Rows from block 2 of a small audio frame classifier, named by matrix and row number. Each number is 128 + 24 x the weight over its row's rms, rounded and kept within 0 to 255. All counts start at 0. Numbers have three digits each.
After each channel's rows are labels from the 100 clips, of 14976, where the channel reaches its highest value: "strongest on" is what is common among them. Only what is clearly more common there than usual is listed. The data: synthesized solo parts of chorales (CocoChorales).
# conv: width-3 conv, stride 2 (model.blocks.2.conv.weight, 432x288x3, standardized in use, each kernel summed), inputs 72-143

conv.340:148087145126126125148118155107143105160128130144124130107193086083101114128095122115127123113141122174129110149132110126174101151105132114117099099119103117129127117112123144150157150111148113106082123170136113100168
strongest on: cello

conv.126:143133123135111133153101150128126104156113148151120143099095136125085146119133128127151107141149139121137133126163144138152122114116106104138128119109112102123132132109143152125158083080104110141129124161139116117153
strongest on: cello; note C#3; double bass

conv.376:143118131117096085102116175115137044130113117085072104106158117123131112106143100129122118130119104187067092143105082105124122153090147111142100126104136125130061131112102092167106161095161090130112114106129141121131
strongest on: cello; note C4

conv.190:136119124145097092119128148108113088114102089099103129091106131115117108116144065133138126169115071170070087122113116116121123118113153156139125122123144139120110128111093121123131111124149079129092080114138169117130
strongest on: cello; note F3; note D#3; note F#3

conv.219:121114146102155113094148168139111139142152165124136149120105136085094142125105164125138144121139142106141100132097126139128143123122131148141117086148128141148136155148096106141119099116110144101123106106156115124101
strongest on: cello; note G#3; note C#3

conv.182:159118142166104115131118150115121117121119125112097114077141133120129141127127083145156068132148097156092129174115135142144109146104144155162105118139137151107128134090085136147103097099120097115115077140159163106167
strongest on: cello; note F#3; note F3; note G3

conv.99:074096104144132082160106160123138121088102105152104123104120136099143102163100130118112130107158104122141127083121169156153116135097161120161122154159142116151128126131120141131145108144103137128114089149147160120130
strongest on: cello; note A#3; note D#3

conv.69:129109086139117130128107163086144117062117106143146102112097134113086120141115119168179102115174178115122140127127157196139124125125158100166107159150131085129153187114099124124117091131135122112135107144129139109175
strongest on: cello; note A#3; note G#3; note C#3

conv.137:129136091126136116117130152108157115098098116113092119132135100127080102106126111106111112100147123109091117105105098119139106123117119143160085130109124119135132093140092124106109143117168109121092113138113122090134
strongest on: cello; note D#3; note A#3

conv.337:125136096151127155133149166134150119165096122098120136160154121144085066142105125146120150172128109144104083130123144124101126136094115117114096135130124148135096124135097096121159139128160116117073113117136125131157
strongest on: note A#3; note A3; cello; note D#3

conv.156:144142111085154133101148172118135147111121103121149130166136132141100154176131159170115142101130099117157141115132128132119118147129138082129125143176135106113126125109101096162132133145117147102067101100158141108116
strongest on: note C5; cello; note D5

conv.170:107136127158122167096115091124129128110148117104127169148117140110097171141155112147170088145157140133141169148109143160153127133107121142164121155102128114141143142104121153074113112124132115114121095171141130131113
strongest on: cello; note F#3

conv.144:101120105145126149099140121116158123143143132149099161123084163118107152132143130135132134165176160107125152117147156142157116142131181143169150168125154138151112160137133137141104091114146141104111158155148158141163
strongest on: cello; note D#3; note F#3

conv.344:152131126132125112124153179092129109126109123130115129109138138121110133153121120135149103097107116133119119186143142129104083179099116149166100108138125109171129144125130154144168107129123110091116087146114142106147
strongest on: cello; note C4

conv.80:081084125147130142135132142099128133104153144164124121079116070113121158171088148089125118082123120105176112111135157116138133096092126151148116118154154106148163128129111140088173109130112134097123106166153102120123
strongest on: cello; note A#3; note G3; note G#3

conv.426:137153120123108091095126138109131096072088126105088129083096110120088107094122107108125092092125112101099104124147142092137127119112111141168081112113119117111138112119111115119110122120125096130104081151125134097120
strongest on: cello; note F#3; note D3

conv.314:099134155135146136116134148113145101177121144135128130145144113120061100142103135108139104124150153142129088154117122129143093128126126148134113109122118116105140153104111143160146133137194115108094124123113112145152
strongest on: cello; note D3

conv.332:152124112103139135112164141120139148100136106082150125166116131158122117132131187131131178122110102092143138132086095121108156116113168111115127141139146122138127116139096074124106129085157177126073097105142113132126
strongest on: note F#3; tuba; note B2; note E3

conv.394:114142161130115123132119109149132103119084134105143132092135119126148104146141102145149144138147133156133130129105094119112086163098202156143137108066176164111120134137119131136130124122115093096143102125088139122132
strongest on: cello; note F#3; note C#3; note D3

conv.416:111134114122125096114146138115120135097103126098088114091107104131116127138120116109124119081101125096125123131097096102130091132074116158161074119124134146126121082112089129119122149152127117099128086128068148126080
strongest on: cello; note F#3; note C#3; note D3

conv.243:146161102146135097153162165163142086124078100103127167117127150139109105095138111108118153146096153165146080142108090111109118148096169169171118171131160156144113114124160115131143134163139110108123099122126105131105
strongest on: cello; note G#3; note C#3

conv.301:132149101161137126149115179172121127145108091137134175126110146098113122117151128135140149140121121158171121100126129117140079130086152146133112109135160153155121112124143131175149111174099103093113092156096134079108
strongest on: cello; note D3

conv.163:107120156142133115109115134149102120097127186138117153114095156122147169157123137123148139103135132113127136138149151112123101149111122129176099142117141130153115116143145126097142155164119142120153076148156138114093
strongest on: note A4; note D5; cello

conv.139:138137129169126125103124144088153136117135122122105123104148125109081112133131105131127108109159155122091162164099141151132086144106121157182118150125113100095148136129091130111143128119180091126087111116137156107140
strongest on: cello; note D#3