config.yaml
train_examples: 39062
n_mels: 64
hop_length: 160
win_length: 512
weight_standardization: true
widths: [192, 288, 432]
bidirectional: true
beta1: 0.9
beta2: 0.95
epochs: 4.3
lr_schedule: "cosine_restarts"
Rows from block 2 of a small audio frame classifier, named by matrix and row number. Each number is 128 + 24 x the weight over its row's rms, rounded and kept within 0 to 255. All counts start at 0. Numbers have three digits each.
After each channel's rows are labels from the 100 clips, of 14976, where the channel reaches its highest value: "strongest on" is what is common among them. Only what is clearly more common there than usual is listed. The data: synthesized solo parts of chorales (CocoChorales).
# conv: width-3 conv, stride 2 (model.blocks.2.conv.weight, 432x288x3, standardized in use, each kernel summed), inputs 72-143

conv.90:125124087122122149100100126127122138127154123147150139159117171130138137184140098169131123123129118135103111133110124142104122152146155150183144126162135115112106148162097098163103069118140118125123177133129179083136
strongest on: note C#4; double bass

conv.197:067135138074092114116152047117144090108126149096123126122106135156159094125127102116093163151117088104096092106127155100089156128157147122118134152137138127096116120153129135106110106135152117122144150099119110160103
strongest on: note D#3; note A#3; tuba; note F3

conv.215:113144109125099099118151152148104074120100077122083193084084148158117106124143100112140145167098075120126107159123120102127164138139118111120139140167118065134116092104163127116150103148123112136132110120141133200085
strongest on: note E4; note F#4; note D#4

conv.308:127144124153145128173150117176178115136142121124128120106154115135154113108153145145145160135146148135138117123137113130120145139121149159157123114153153168126126074141130134134120150154146106128174143108110133162158
strongest on: note D#3; note E3; tuba; note G#4

conv.404:154090136160133075113097120107148152140169122122104078112143117110154146135147166162123139102097155151155121105146130169151151101093145097164137166121169123147127138099100108115118147153145135149109154115160152139119
strongest on: note A#4; note C5; note F#3; tuba

conv.71:116119145133128143105091139095145133155133107137183140150150127107108153166149109140133098139120120154133152133147110160142122141105107137146117138116104099175152128127110123106161137109149106127095135176126118094166
strongest on: note D#4; note A#3

conv.14:108141119099136096129118132150172112136101192150117144088100127117159152142142177073100168136140166123117135076120172127107127175123169102116129122115126158096133128177133136083145149174128194139130149146136087100129
strongest on: note D3; note A3; note G3; cello

conv.272:158112097101119100122118184140145120125109154098085114123110132120108157154121157169137136090098148113120130162129144160087133163116121119122102134171146146168094124109101080138116121168133157124116102122164162110115
strongest on: note A#4; note C5; horn; note C#5

conv.304:126130149111100129114097133107137088133187138100115093135135149141171144142127148091077133126077122152140122118136111109125131128129114112102116094129127131150104125120111117131129176113167125140116181139121080067122
strongest on: note C#4; double bass

conv.66:130123096132101101134115129099152106121153117142145093092115126154139123095124147109094127105097125095154131121169150126161176082133120100105119103122129080162158129117147153062158159080116142129130118140123089144115
strongest on: note G5; flute; note A5; note D5

conv.242:166117126138118127096092115080154104130217088124158096141120171124145139126181088116133130135078105139104108162121084094140143129132119154145138092114147106125131132139110125137137125093136113145112155160123122126151
strongest on: note F4; note D#4; viola; note C#4

conv.167:170119111083120081120120155129100115092121148097088133090107113138100175120122124130112112092089124100119116163120127124091151149112111079108107122178106112123117124089119109107094116134110134126147097093157134096130
strongest on: note F4; note D#4; viola; note G#4

conv.279:155140106114144115122124146172095129148148158120106143163137141060139109114130132109097134122133112170127082164124120092130120136114118142103114091151109182126110155125099103153114145121121142127128131142090165120135
strongest on: note D4; note D#4; viola; note F4

conv.366:129125127199139146171169151170099125161133126118125179128164135138121121119112127110137151173107135169166106120114155102176105111121143142120140084108131166186120123119135142145168141135130117103134105123139117116159
strongest on: note G5; flute; note A5; note F#5

conv.146:123085107174115146138126148100121110114148095122119133123112163139157108141116113153182107175153166161118099114107117158167103136157132098115139131110099078149138184147147148141132127143201145135115157146141111142149
strongest on: note C#4; note C#5

conv.228:127131108157113100179128129174124109129137188134085155102127129097146140126119131093144122139130165124145106138124160097113130147137121127114133108148093185097132107125127149074122109136104116135187119115129115120123
strongest on: note A4; note A3; note D5; note C#5

conv.59:086164119098099136110180105090137137094127117141154129115095160182136129103145114120096142144084095084122131098143118096147151104123090095111127118068127071106093101135110141105153138108131119136138085130121121144127
strongest on: tuba; note F3; note B2

conv.97:119128090130138134145097149128149133084112097171148140138112142118123111145154151154191139146193189130140149089120144207163146119155163101159118187151151105159137178125143158137113114131137161126137115165131148143158
strongest on: note G3; bassoon; note A#3; note F3

conv.382:131138135137145151097173085147125155120127130138168157139126163131137129146124145131142158137133106112138168166149113106128126126145132146130152128128158137177148156153147136128183138144122130126130120153106133164113
strongest on: note E4; note F#4; note D4; note F4

conv.37:126115135154128114147129134115120109160120166128125140095145105093123145119134107149134136180131171139138122119125133126138138142104161109118123111129111133088141129119091120124144097105097108126117125127128114062141
strongest on: note A3; cello; note E3; note G#3

conv.310:097143138111091127129183140167112098146119152136114168068130134163124117114132150110119166192072147095131098139146164096122159109090088101108101109131110125121098073109142159086152135114108138117130114125140107169077
strongest on: note A3; note D3; tuba; note G3

conv.9:128168131122089098101158139113106120109124115101100129081111127166092146103119109121122110120093098109113096162165134090088156141126072126111106112138117095116132117079144161130124107110118119132172084096138145135101
strongest on: note C#3; cello; note G#3

conv.317:112130150140139121121111138109172106188142122111119116140162122091129088154124143133135152137108153169134114129129123135105103189102128153144147140139127142135128126136113109131147159169207130133103183137120110124134
strongest on: note F#4; note G#3; instrument: viola; note C#3

conv.28:111150134108144159134119109158109135130137134144125123138129118102153128133137131140150168127118138132117124119115156153092088172121148159186131164117190149145110135115137159196096161180120110112174126137089134122114
strongest on: note B4; note C5; note D5; note C#5

conv.192:136157103164109170163129149124087135109133097130134075157097164167116110138107102161165064138157139149140130131136116141129112102163126142097145106103090126147139165143120128134150119105145118116157133152116138144154
strongest on: note G5; violin; note A5; flute

conv.266:145171145127121125145137120177136119146166152097126108141161118154154129118123120098120106117119115147163111131152132087116165101146099150116148082159088167107140085119138140140116165111149105135154142088118148166106
strongest on: note G#4; viola; note D#4

conv.411:122156156136164144120135129168115161161129089153160168169149146114130146139159145140107146144149110128154152121128115124149110121107150162144144131130172161144130140176134109141135122146087142125091125170114163121104
strongest on: note D4; tuba; note C4; note D#4

conv.140:136117130127163123152136137154115119128130143141127127127111134084147127114121132139180129130168160143127116172110127150129119136173163156140139144157123173153122158157119126158158121157130126142162152111077153163138
strongest on: note G3; tuba

conv.147:073073144150133122178141130134113133136169119204138172144139131150137133136104118107127125135147133165131125124122103147193110068143154123111165144115164130187111159094107172123176160075146135111119143180155128176134
strongest on: note G5; note B3; note A5; flute

conv.209:133137135116115132105158143138138110164120124100120149122156079170101129122136111117124141143098123153137148151144124122121139119122088136135128125165098122152137093116128124113130171109165110109119160112115149153127
strongest on: note G#3; tuba; note F#3; note C#3

conv.58:176135141121136128116120130120110141133164100115128144123148149128112162099157081121154093160137123193114124176113086119152121137115150131154127122110136131101093136091111119157099129066123082126115139140098161123118
strongest on: note F4; note D#4; viola

conv.62:141131130124102140152125151168120148128158116109134159145110166146183133140137125088138118138124116145148122160122100109113107138174124163132174096188111151115124132154150114128137102135176130132163174100119152152127
strongest on: note G#4; note D#4; note F#4; viola

conv.44:084146107122078089135137172131133082116093097143123138133097150153145129155146121132117139142107077146134103085148114121129145123113109147112130125164138085130102109116159141103132137154140119142115138139146107109136
strongest on: note C5

conv.229:134136103119152104118123093165109109127137120153122141128131124108112113086133130124122153120155126173098118130102119135157108114133170152116109134104153174141085144128081145152072134089078119109106118182090137156116
strongest on: note B3; note D4; note D#4; viola

conv.178:146127093088111129135093156144118121111168103106151155175102156117147113141131144138165117163139162143150117109143124152130154123154140147117161131179101127112150159144166148147090113167162137145163151121129141158187
strongest on: note G3; note E5; tuba; note F3

conv.352:145119113105077123091130117097139094123143112116082118102116147135117130116117140090107140139119115122094094129081113142128140143130087098107125144139104093060108148122127115141084117143211149144085147125156091153135
strongest on: note A#3; note C4; note D#3; instrument: bassoon

conv.403:130134101132129139148146114162133132130122116135132117158147093148102101099106135136156125156133126135145141118123111130135156071115111156120114142161127181102149121145143114111090093073136146149167113113115133175118
strongest on: note A#3; note G#4; tuba; note G#3

conv.3:086128161114103133121147118156136110145096143156108158124166085147098105126109103083105112132107133128119093092080094144169121148100067145100132135153105142070133101124117161138147117153188131109132145159140108169147
strongest on: note B3; cello; note A3; note G#3

conv.41:137173112118139141141096130170123134126113153147140152166144154104116135108145161112102129124158109126150137115146163105140115114148150137121130087111122171103126126172137134139114093120081121126135116158099154118123
strongest on: note D3; note G3; note C4; note F3

conv.8:163079122144100106156100108072157099112175128098121088109117155123187113131141126134104135140112126109149106142105139102139174118122140101114131084122113125107135144141112111097124136109161135152100125112130098125141
strongest on: note D#3; cello; note G#3; note F3

conv.168:132109108157098156134195145120101102104144113125121107137100143164131092166101138140133143167100125114169104102114137112144137082117090126096130136145102108087126128125116097098126111147175125109090109128128091141106
strongest on: note A#3; note A3; tuba; note D#3

conv.371:161105145123153131129165096176117125158179125159113138123142123129133124095141157112126147137158136135118124160133121128157143088140131142129150128131136157130126149151124141133136162068125130138112129165103156189120
strongest on: note B3; note E3; tuba; note F#3

conv.267:127132134132143154118157156083159138080130109133146085164125158154152098178139134175139126122115139087140138076115171156145133128110128115140124126129139093111091134143076120115127151175138159107087124127127132111128
strongest on: note F3; note G3; tuba

conv.381:120128104122142115130128106141133122133139084089115093148144116127126087100150112151143096136145155169093129141139097147140139113137146124154146156115135141125124141121121127145083168066119110128145148109107167167150
strongest on: tuba; note G#3; note F#3; note C#3

conv.174:127111134149125146152196105169109136140161105184130137131190121116112147107131131139100129149154131132153115156137131165180123095118122171139140128162144171087125139131142159104125151113126109122118134194100151142161
strongest on: note F#5; flute; note E5; note D5

conv.375:139104171143115102131136161130121084173129134137125139108198112120098121152111113121133107137128150194133108140148121170143109130111113152145116142149103136144145122121113151132145157094163109084134150134127123107185
strongest on: note G#3; tuba; note C#3; note D#3

conv.128:144107158150121150124157139100174124134127119168145103138149122125148128167124104154098126139132158146112131120133150166178124149118117136133141116121133100132123155143112162142146160144176137132086147195133132153125
strongest on: note F#5; note B3; note E5; note F#4

conv.38:132096094120127106142151179133126107129134130131106173089094171106128160126139171109134154133095127119102103155117121110131142135154124122129137101106143162169126111141110118104150084132128157142137157163149131134114
strongest on: note A4; note D5; note B4; note G#4

conv.22:132157128127106119141114115106136115104114141128166102146134124159127101158098115117097088117120115108136129112163172091119154155126071159065109102115066102135148119125148161103173135141112103126144106156125099132153
strongest on: note C#3; note G#3; cello

conv.166:110127142113111110105122105094171115137125137145125164106157112122094132139104118096127109111114166127092151126120113126139112175128079101133138131101081104108150116135102146091126165160163133125090167154160093142146
strongest on: note F#5; note F#4; note D5; note G#4

conv.214:137117125158142151127125144101118152162145105142184118163157131123118148152150114137123105150097136160159154126152156137166119131091098151124118112120120124182150127149116131123166161119102105105106130203101147091146
strongest on: note D#4; tuba; note C4

conv.165:128141155135106118153137089128135121154107170157092120120165088112124148116110149072115176121125152119140108144154146134159121156126100155141115127124154144133119128131129164115155180175149125129140145132105112126096
strongest on: note F#4; note G#4; viola

conv.0:157142130111111099106133103150098101149153154134144115123138133126153137143115134127129146122115103141147090166129121142096165145122137166120122115186119136120139129134133158147148146165141135129153114113138149161101
strongest on: note B4; note C5; note D5; note C#5

conv.104:163113169150119130087110127099163129149150145150137116139192134113152158153142145132090153093103138160145161152141138144167139135137114100141126121157149123158115147119112109137134183166165162132115183138175138144103
strongest on: note G#3; note C#3; instrument: bassoon; note D#3

conv.157:142132099120164150129176141090114169107133117132145153147090150143107121138129150166168136137157172097128162152126136181115136136174153090131123151130136102154124165134103122134140112133069163110128148098123126144138
strongest on: tuba; note G3; note F#3; note E3

conv.21:160108168108159105089134125128114137120118185141144135151142100133158159160134136135082134132104142120122097138144154187120141166149147158149140146171134138108144153141119160126134151177129136131121142136154111118149
strongest on: note B4; note C5; note D5; note C#5

conv.134:134128164172126173148144116123123130149134166186164113164132166164148148171140121154120145155130119137135117132158152114144096098129119154149147161127140134165120160141120171156180138139129119130144127150162154142152
strongest on: note G5; flute; note D#5; note F5

conv.240:107131126119107144129132087083165103130152108127120096113116180143170141163153140122143166167126121141117110100118104138125148117139141104138145155150152094091099157152144114131107132143198153158098184117146090131161
strongest on: note C#4; note D#4

conv.287:154115120122129107149102140148113123123184133104127082147119112091105142156120137140154114103121151169149103177124097123116149100126127137151126132181117135130109161137095119150103143095136101109155151099130122119143
strongest on: note G#3; tuba; note F4; note F#3

conv.370:131157124152118072132160118155129078132132104137102165058140107154089092085114121118135136126112119155154068144141126119137158116140123079076101136156110088137112110088151157128146134132134097111146085131160103172142
strongest on: note B3; tuba; note C4; note F#3

conv.312:137155144101099127079182131130105072111123137112105152100148126158154101132138108131112124117103062121114111139111127106140139127138110120109155109148112106116118098090152158132136163164127098122143096109094111176103
strongest on: note B4; note C#5; note D5; note D#5

conv.121:123137110084102114105099105101142112098116164098128119103079124105125176133136122131120140102127151084082136142090120113106124144141109124157129132121117112091138124129110103093069132144163145155116183102149116109093
strongest on: note A#4; note A4; note D5; note G#4

conv.142:127162134109131125099200147097150152139147110130107134103133154168139087105150144144123172124140130117119147152117089089143098115144080085153139117089101108098114108146104124130135141156191145155105144132100126133082
strongest on: note F#4; note G#4; note E4; horn

conv.205:151109142173134131099117151088127145160161092112148121140158176130149123139155121114144117141121113157123139169139059112157093139137093153129156080105121113175116155158120091131144119091159116121071153162154138111136
strongest on: note D#4

conv.323:130111129133115129156113145113174094141166109140142133096109162109135122111170118098135143157107151136134129119105118138169149113114153118121107113104143121124114090124142138117134132099118114143118121172109105163142
strongest on: note C4; tuba; note F3; note G3

conv.75:082129144153134115167141149168106153127100180139140167110120118108132157170129120149131121160142155096156142111146176130088113147141134122128157164155110158130140109151127127099134076154077118106170138100132131111107
strongest on: note A3; tuba; note G3; note A#3

conv.153:157122095134112105143103133151115108100136134120116077122118129122119140136124102111157094081131110134137129171084087125087135156106102168149113128179128149115125134110101107131104111103145107116148112112096163126139
strongest on: note G#4; note F4; viola; note D#4

conv.81:139150140095097115117114098127130123110119146110142138138136123142106128121089132099090112111139111076145141113160165096087144124175120089094137126116098107101153115136155156094128117128100130114153122094128125123109
strongest on: note C#3; cello; note D3

conv.216:153157130122108077113137120124105110120139135123099119086119112164117152102131108145125088097092094128130097165158150125081156135120087106121083118143109112116117107065121173133108139141094115135173088083143150121121
strongest on: note C#3; cello; note G#3

conv.30:125136134093116098095098128124133116107098180114121133105106104145099177117107143121123128089105144075119137105174169118093151152132096112109099138108113115137126101095135135084119143141133151144167111124188092100127
strongest on: note A#4; note C5; note D5; horn

conv.238:140140135158157154153137158176129141153147135122159168130131147115111134131176145111139149162106136111166123137116158081145134128088093161121121081132118151096120079105137111120130093118084112124123114167124114138077
strongest on: note C4; note C#4; note G#3; bassoon

conv.395:129164153137170180112181129137131158133113129146163157163188125179112128148115114134102125116144101117140155132125127080138110156150108144107127093097113122152137140164113152134167135080113127116132117155145135136175
strongest on: note F3; tuba; note G3

conv.248:111128159103120116120129115138133094126115212163100138122114129123174119124126141106078133110156104105094096112148191109126155121152164142131108126159120134113119117173128152094160136151137126128124116120096116147114
strongest on: note D3; note A3; cello; note G3

conv.53:116123151114104147101141120071158120160162115111160101157164137147154118183108115101114122117078132145104119136157128111097096164123080152117144088126095106150123124162114107118170135145200116127109159145117122119132
strongest on: note D#4; tuba; note G#3

conv.347:119126119106133110117078142107166121130125194114123147114108113112118169117140170121106169127100159087090148117105129134089140177127149091157151125104151128118132104146127097107093127160137167149114151121187106088112
strongest on: note A#4; note C5; note D5; note A4

conv.114:092120143119112136110138122134126104074137144156122151121118122124136131145119087172161111141132131145086138137115157141151136149143116105189132141138108138122157145135090124147141107155112091108149127152162159117145
strongest on: note A4; note G#4; note D5; note G4

conv.296:121166129140119135154135161124102110147130086117136089135157150148127096133115096155109113130145108181145111092123131104146119112137103114079075094095114117156061092089120127156146153131113088107129120131114111102130
strongest on: note C4; tuba; note F3; note G3

conv.102:122142135118136111147081099146137124107150139129110055116102128105157106138153091137132105109131098135104113136076134125140148161117132157125106130169139143108101092123128140148122134168109083132141105125084163149113
strongest on: note B4; note C#5; note D5; horn

conv.4:103153148127128147138098137147138140146093120113175133196142146129127086203116117122135098110116097117147122110144124107119096163142102198146133131146110143137144117167145145139163108134138097088144123169101131121162
strongest on: note D#4; tuba

conv.309:104098151140127147116113140101156125148119120130183073181139126113119109186112121144122122146064138133126109122127144161107089173102084187143133125144102104131151140143109118133162139190183116125099138149105115117148
strongest on: note D#4; clarinet

conv.247:114133153151140139145158099159115134166113198123151134118127087119150138153142137137111152163121137085163129118134164137112161147111117154140107131151166166117134122135121173101131141189117143124139127132103104124072
strongest on: note B4; note C#5; note D5; horn

conv.211:118151123083142137117139153134131128113108184106121156131103143149114163141124156147146142088105135073117152105119143121105113128140120099124116137109136115130096118121089100115113138141143160123126134122176100092125
strongest on: note A#4; note G#4; horn; note D5

conv.63:138145087137101143150111134076097130101134113122146145124087151146126141107153117103157111161138158117133149126126144134168137079171156074105137105069112081156148162133153147108163113104108112141149135163121087131148
strongest on: note C4; tuba; note G3; note A#3

conv.12:135142140167127140158098116122156124108115144162151094163162137136137140158127140119116131104116109158137155102141128126189148149106131145107103086087139100189144110145143147111171179124112158122129107207156124079175
strongest on: note G5; flute; note A5; note F5

conv.357:135119154145118114145157162132130092163127130125101156113173107110102139142118110115152108120131152187152092181169123165133113146127133146152129149163129143186136130117155133129161151133156130107164171121136111138154
strongest on: note G#3; tuba; note C#3; note D#3

conv.85:149164118065157137108138142107155161115124118128111143148125137139114141093136177135165193110166130137113155129133107163127147142163178069152132136133163081158105156129114129110137147158133157134134165114143146142151
strongest on: note F#3; instrument: tuba; note B2; note E3

conv.392:098127097126119130133149096144130117131112092143123112161110103141090105129121126142157126136154114145102128141116090148114158078127114166153131194190139156111136134151117132130121113113169125152152139121132165155172
strongest on: note A#3; note G#4; note C4; note F3

conv.213:105109125145114136104170133085148128175163102105121122135162153142131106154118132129130159155113139162112111148140118128083126146125100129130152146162107110151101128130132101117139141127194131148091201084130113141115
strongest on: note G#3; tuba; note F#3; note C#3

conv.265:159110112095082133100111123096139112115176142127122101136079183137173155146164134123129130153117121128098122153088107121140142139134120147128133107132135117101090158152086096130108149154184159169090182137163129135146
strongest on: note C#4; note D#4

conv.35:138148139116110089133086185144114120132114124092120171100130152141152144132147132116124131133113131159154124116135130096140101121115139109145120097135114106111083115124138106128119118147116103118125133129135132051110
strongest on: note C4; note G3; note G#3; note F3

conv.132:068149137153140126141133097092147131148147091157172096154184157135130102173123136111107136129127131170134140158150090131125108142122117147147135109102119125157161119161136120116185160135152116147103167177112142058158
strongest on: note D#4; note D4; tuba; note D#3

conv.378:109126123179155110153115108112175131145138135123114091097124118100149142164146146099113159135113183116152141078124148144109119177108140136149169126097159141125128129158112109081129123176153157159112141150124091098109
strongest on: note F#4; viola; note E4; note D#4

conv.422:147125095141115111111097116153141119108130131113141116141095134099155171131167116143140128119117105148117128135151114105082147133124143156141145108106183161151158149171145101131130136146118156161104119136139127082132
strongest on: note A#4; note C5; horn; note C#5

conv.236:129135102110139134129150150112117150101123130127122147131094149142089143128113164146185138116165165128122164155122129167127113134181158107142134130132136117169123149124102127109147134110078158098143135109142126141109
strongest on: note G3; tuba; note G#3; cello

conv.298:133158149134135120153110148184119104159108176118110143127154111092160097144099124112125139134142103175132099133111147095104097162137150159116102130162137183108099101122120151173131106163116101113142126126111136133129
strongest on: note G4; note D5; viola

conv.302:133112099152114145145169137135114098125136137133110150101100146119142110125125137118159156161129150126137097177134161150162158123160169120124158120153154126165132148147162137127149147153117119112131126115087097192132
strongest on: note E4; note D#4; cello; note B3

conv.278:121108124149101140145126101115121109140166122129117090131147160143166116139124121109120127127105106161142096122137114119128150125133124126088164103117125115157109163133113117144136170129209128127132164122158113141139
strongest on: note C#4; double bass

conv.158:121133106143112114131161144111110117116163127160121164094101177129138123144155119152162133152162112154120155184108109147162141123164135125143142148130141118144125149141143143138170107132145129130145141126146150159129
strongest on: note E4; note F#4

conv.45:113173125129144139129175135141126140088086118123117103139139129167105113121094118151139117102123094139134126139099087087119103140125104162164118121112125146122109108115112133134132134125156116085148114128117171153099
strongest on: cello; note G#3; note G3; note F3

conv.119:088118129129107140114158127118126106153158159117108157093112144114116151139119122167166127168135206114116114122111161136119101114156148101140158164100092120128119170147107122082125090130138129103148181115145089127124
strongest on: note A3; tuba; note E3; note G3

conv.72:121105136136140145127148147109144147137146130187126162100122110130114138104161144120133127153142150108077151106140115154184147097154145132165145149129154094138143112114125151114155146081124142144130140179160127178141
strongest on: note B3; note A#3; cello; tuba

conv.79:121098087124127135143088164149139099103139111109114126118086139111115102148143127145169129146172177109131116083120149162106101141150160137160148151140119111101137186147137121165088103178176109135145128118117157106135
strongest on: cello; note G3; note A#3; note G#3

conv.50:134119166156113168118150097112110127166140156151139107142144127122153136172122131182096111168145158096135126130152211164145136119106086172139120145164100138087140157129128150108156124178152128114114132155098124126119
strongest on: note A3; cello; note G#3; note G3

conv.342:093157119110089108129112116136118070095104154119096110124111114158151121125099113110121117117137143150106082103144149137109152095176110128117139143125090141134114136107140148085123164133135113120166158115109088134128
strongest on: note D3; note G3; cello; tuba

conv.68:094110101144097110119138138182127117080125111163108136130132163147135116123181117128132171126132098132115106108120171168135141120112132127167132180153169137135108115141121119137106099131106125126149110164122152127146
strongest on: note C4; note A#3; note D#4; instrument: cello

conv.319:133094103120099098138116085128161076122102151172127114110108093123112121154124136141170129162163185152093120136142133182164124146155162129132130151133092113136113168124113180135136141157160130134168147166151129144191
strongest on: note G3; bassoon; note A3; note D3

conv.55:111122156136120109137111114175129125147088163153148143147157056077126134134105149139132154131138133142136131135142130164111086162127150162150115148126161159148144154152123152146149141170107110105148128148116148097165
strongest on: note G4; note F4; viola; horn

conv.120:130116128145139120116183125132098125125116129133104173096079156126134120133133127134151161161112098115079128190110126132133142148144123144140137166133139153154116129146143124141172120165130132138134110110143136194105
strongest on: note E4; note F#4; note D4; viola

conv.282:115153127130116132128155147146140039148143111123102125145132172140122076086153128107142166164090144163113093106128117088161119080095137139120103118104132139113065063102134133132086144090141138144125135158138145150113
strongest on: note C4; cello; note D3; tuba

conv.237:160093104128119094132111130077166107090168135100122109101096133107160132111166155120111156105091127095143122132082109113146188119097153102116096106132145113119121105115103103101103151111123153134101095135128107136100
strongest on: note D#3; note E3; cello; note G#3

conv.264:103120130133096127152107099119130092132106182167110125114109118102138110133100092128137076132182174121104096107147192186128107132168141138129133167154074113104144178133141178117150117150147112117158150143097116148156
strongest on: note G3; note A3; bassoon; cello

conv.91:102120144138139153110149112137151152138140106182140157134185085106116154137123159133109159153148155139159172116128150126157098128131135105147143121114145141138116123134113142097133160129106140110145167168145135116123
strongest on: note A3; cello; note A#3; instrument: tuba

conv.396:090140161147139133159174114137127129153084124118120129116168139129154117187146107154121123161111102151142123088127144157120144135115151146148132172153137156112116091125129124111138120146146103118163117104084152123164
strongest on: note B4; note C#5; note E5; note D5

conv.42:130132102129152141115102175126183133151121132118141089165115139109126102148140195170119173126127159124126122090145158148116144151095137110117119112121153144139117127143093074125114127167147197143059129134118120088113
strongest on: note F#3; note G#3; note B2; note E3

conv.100:130149137103149154146178088154120154122133124155127158145181127176143121137132119164131092117139131115155150115090118105167120121147082115105124143092118119114115136149071161128133150124127153113136144173165110131181
strongest on: note F3; note A#3; note G3; note D#3

conv.328:116175111127141178153155160154134150116093120138172120201135146178091107164129093183149097110154110130149130079117136124123101149130077182127118146131097138102126113137115142151136107149149124105147121138106148106137
strongest on: note F3; tuba; note D#3; note G3

conv.65:144092072154106132154122164117115134114162090121132112122109148097130134175124118169131122141120135114175111131132148132113126128106091140127143139184112106133137145129126101126113072171139128119118113113100152083130
strongest on: note C5; note D5; flute

conv.373:126155125160117114160171128166117105142119176154120163096154104136135126116095120126109122158157147108145117113156208096143132119162116124122124119149065157087144098152142164093136149149095108106159121148109124124138
strongest on: note A3; cello; note G3; instrument: tuba

conv.343:148098127164124091137125161137112120130138146118099135089120109098123138138141127125149111151160163105111093159127160175127118137114128136157113136149103134123120144108091117121126084129132147122112126126149115083145
strongest on: cello; note A3; note G3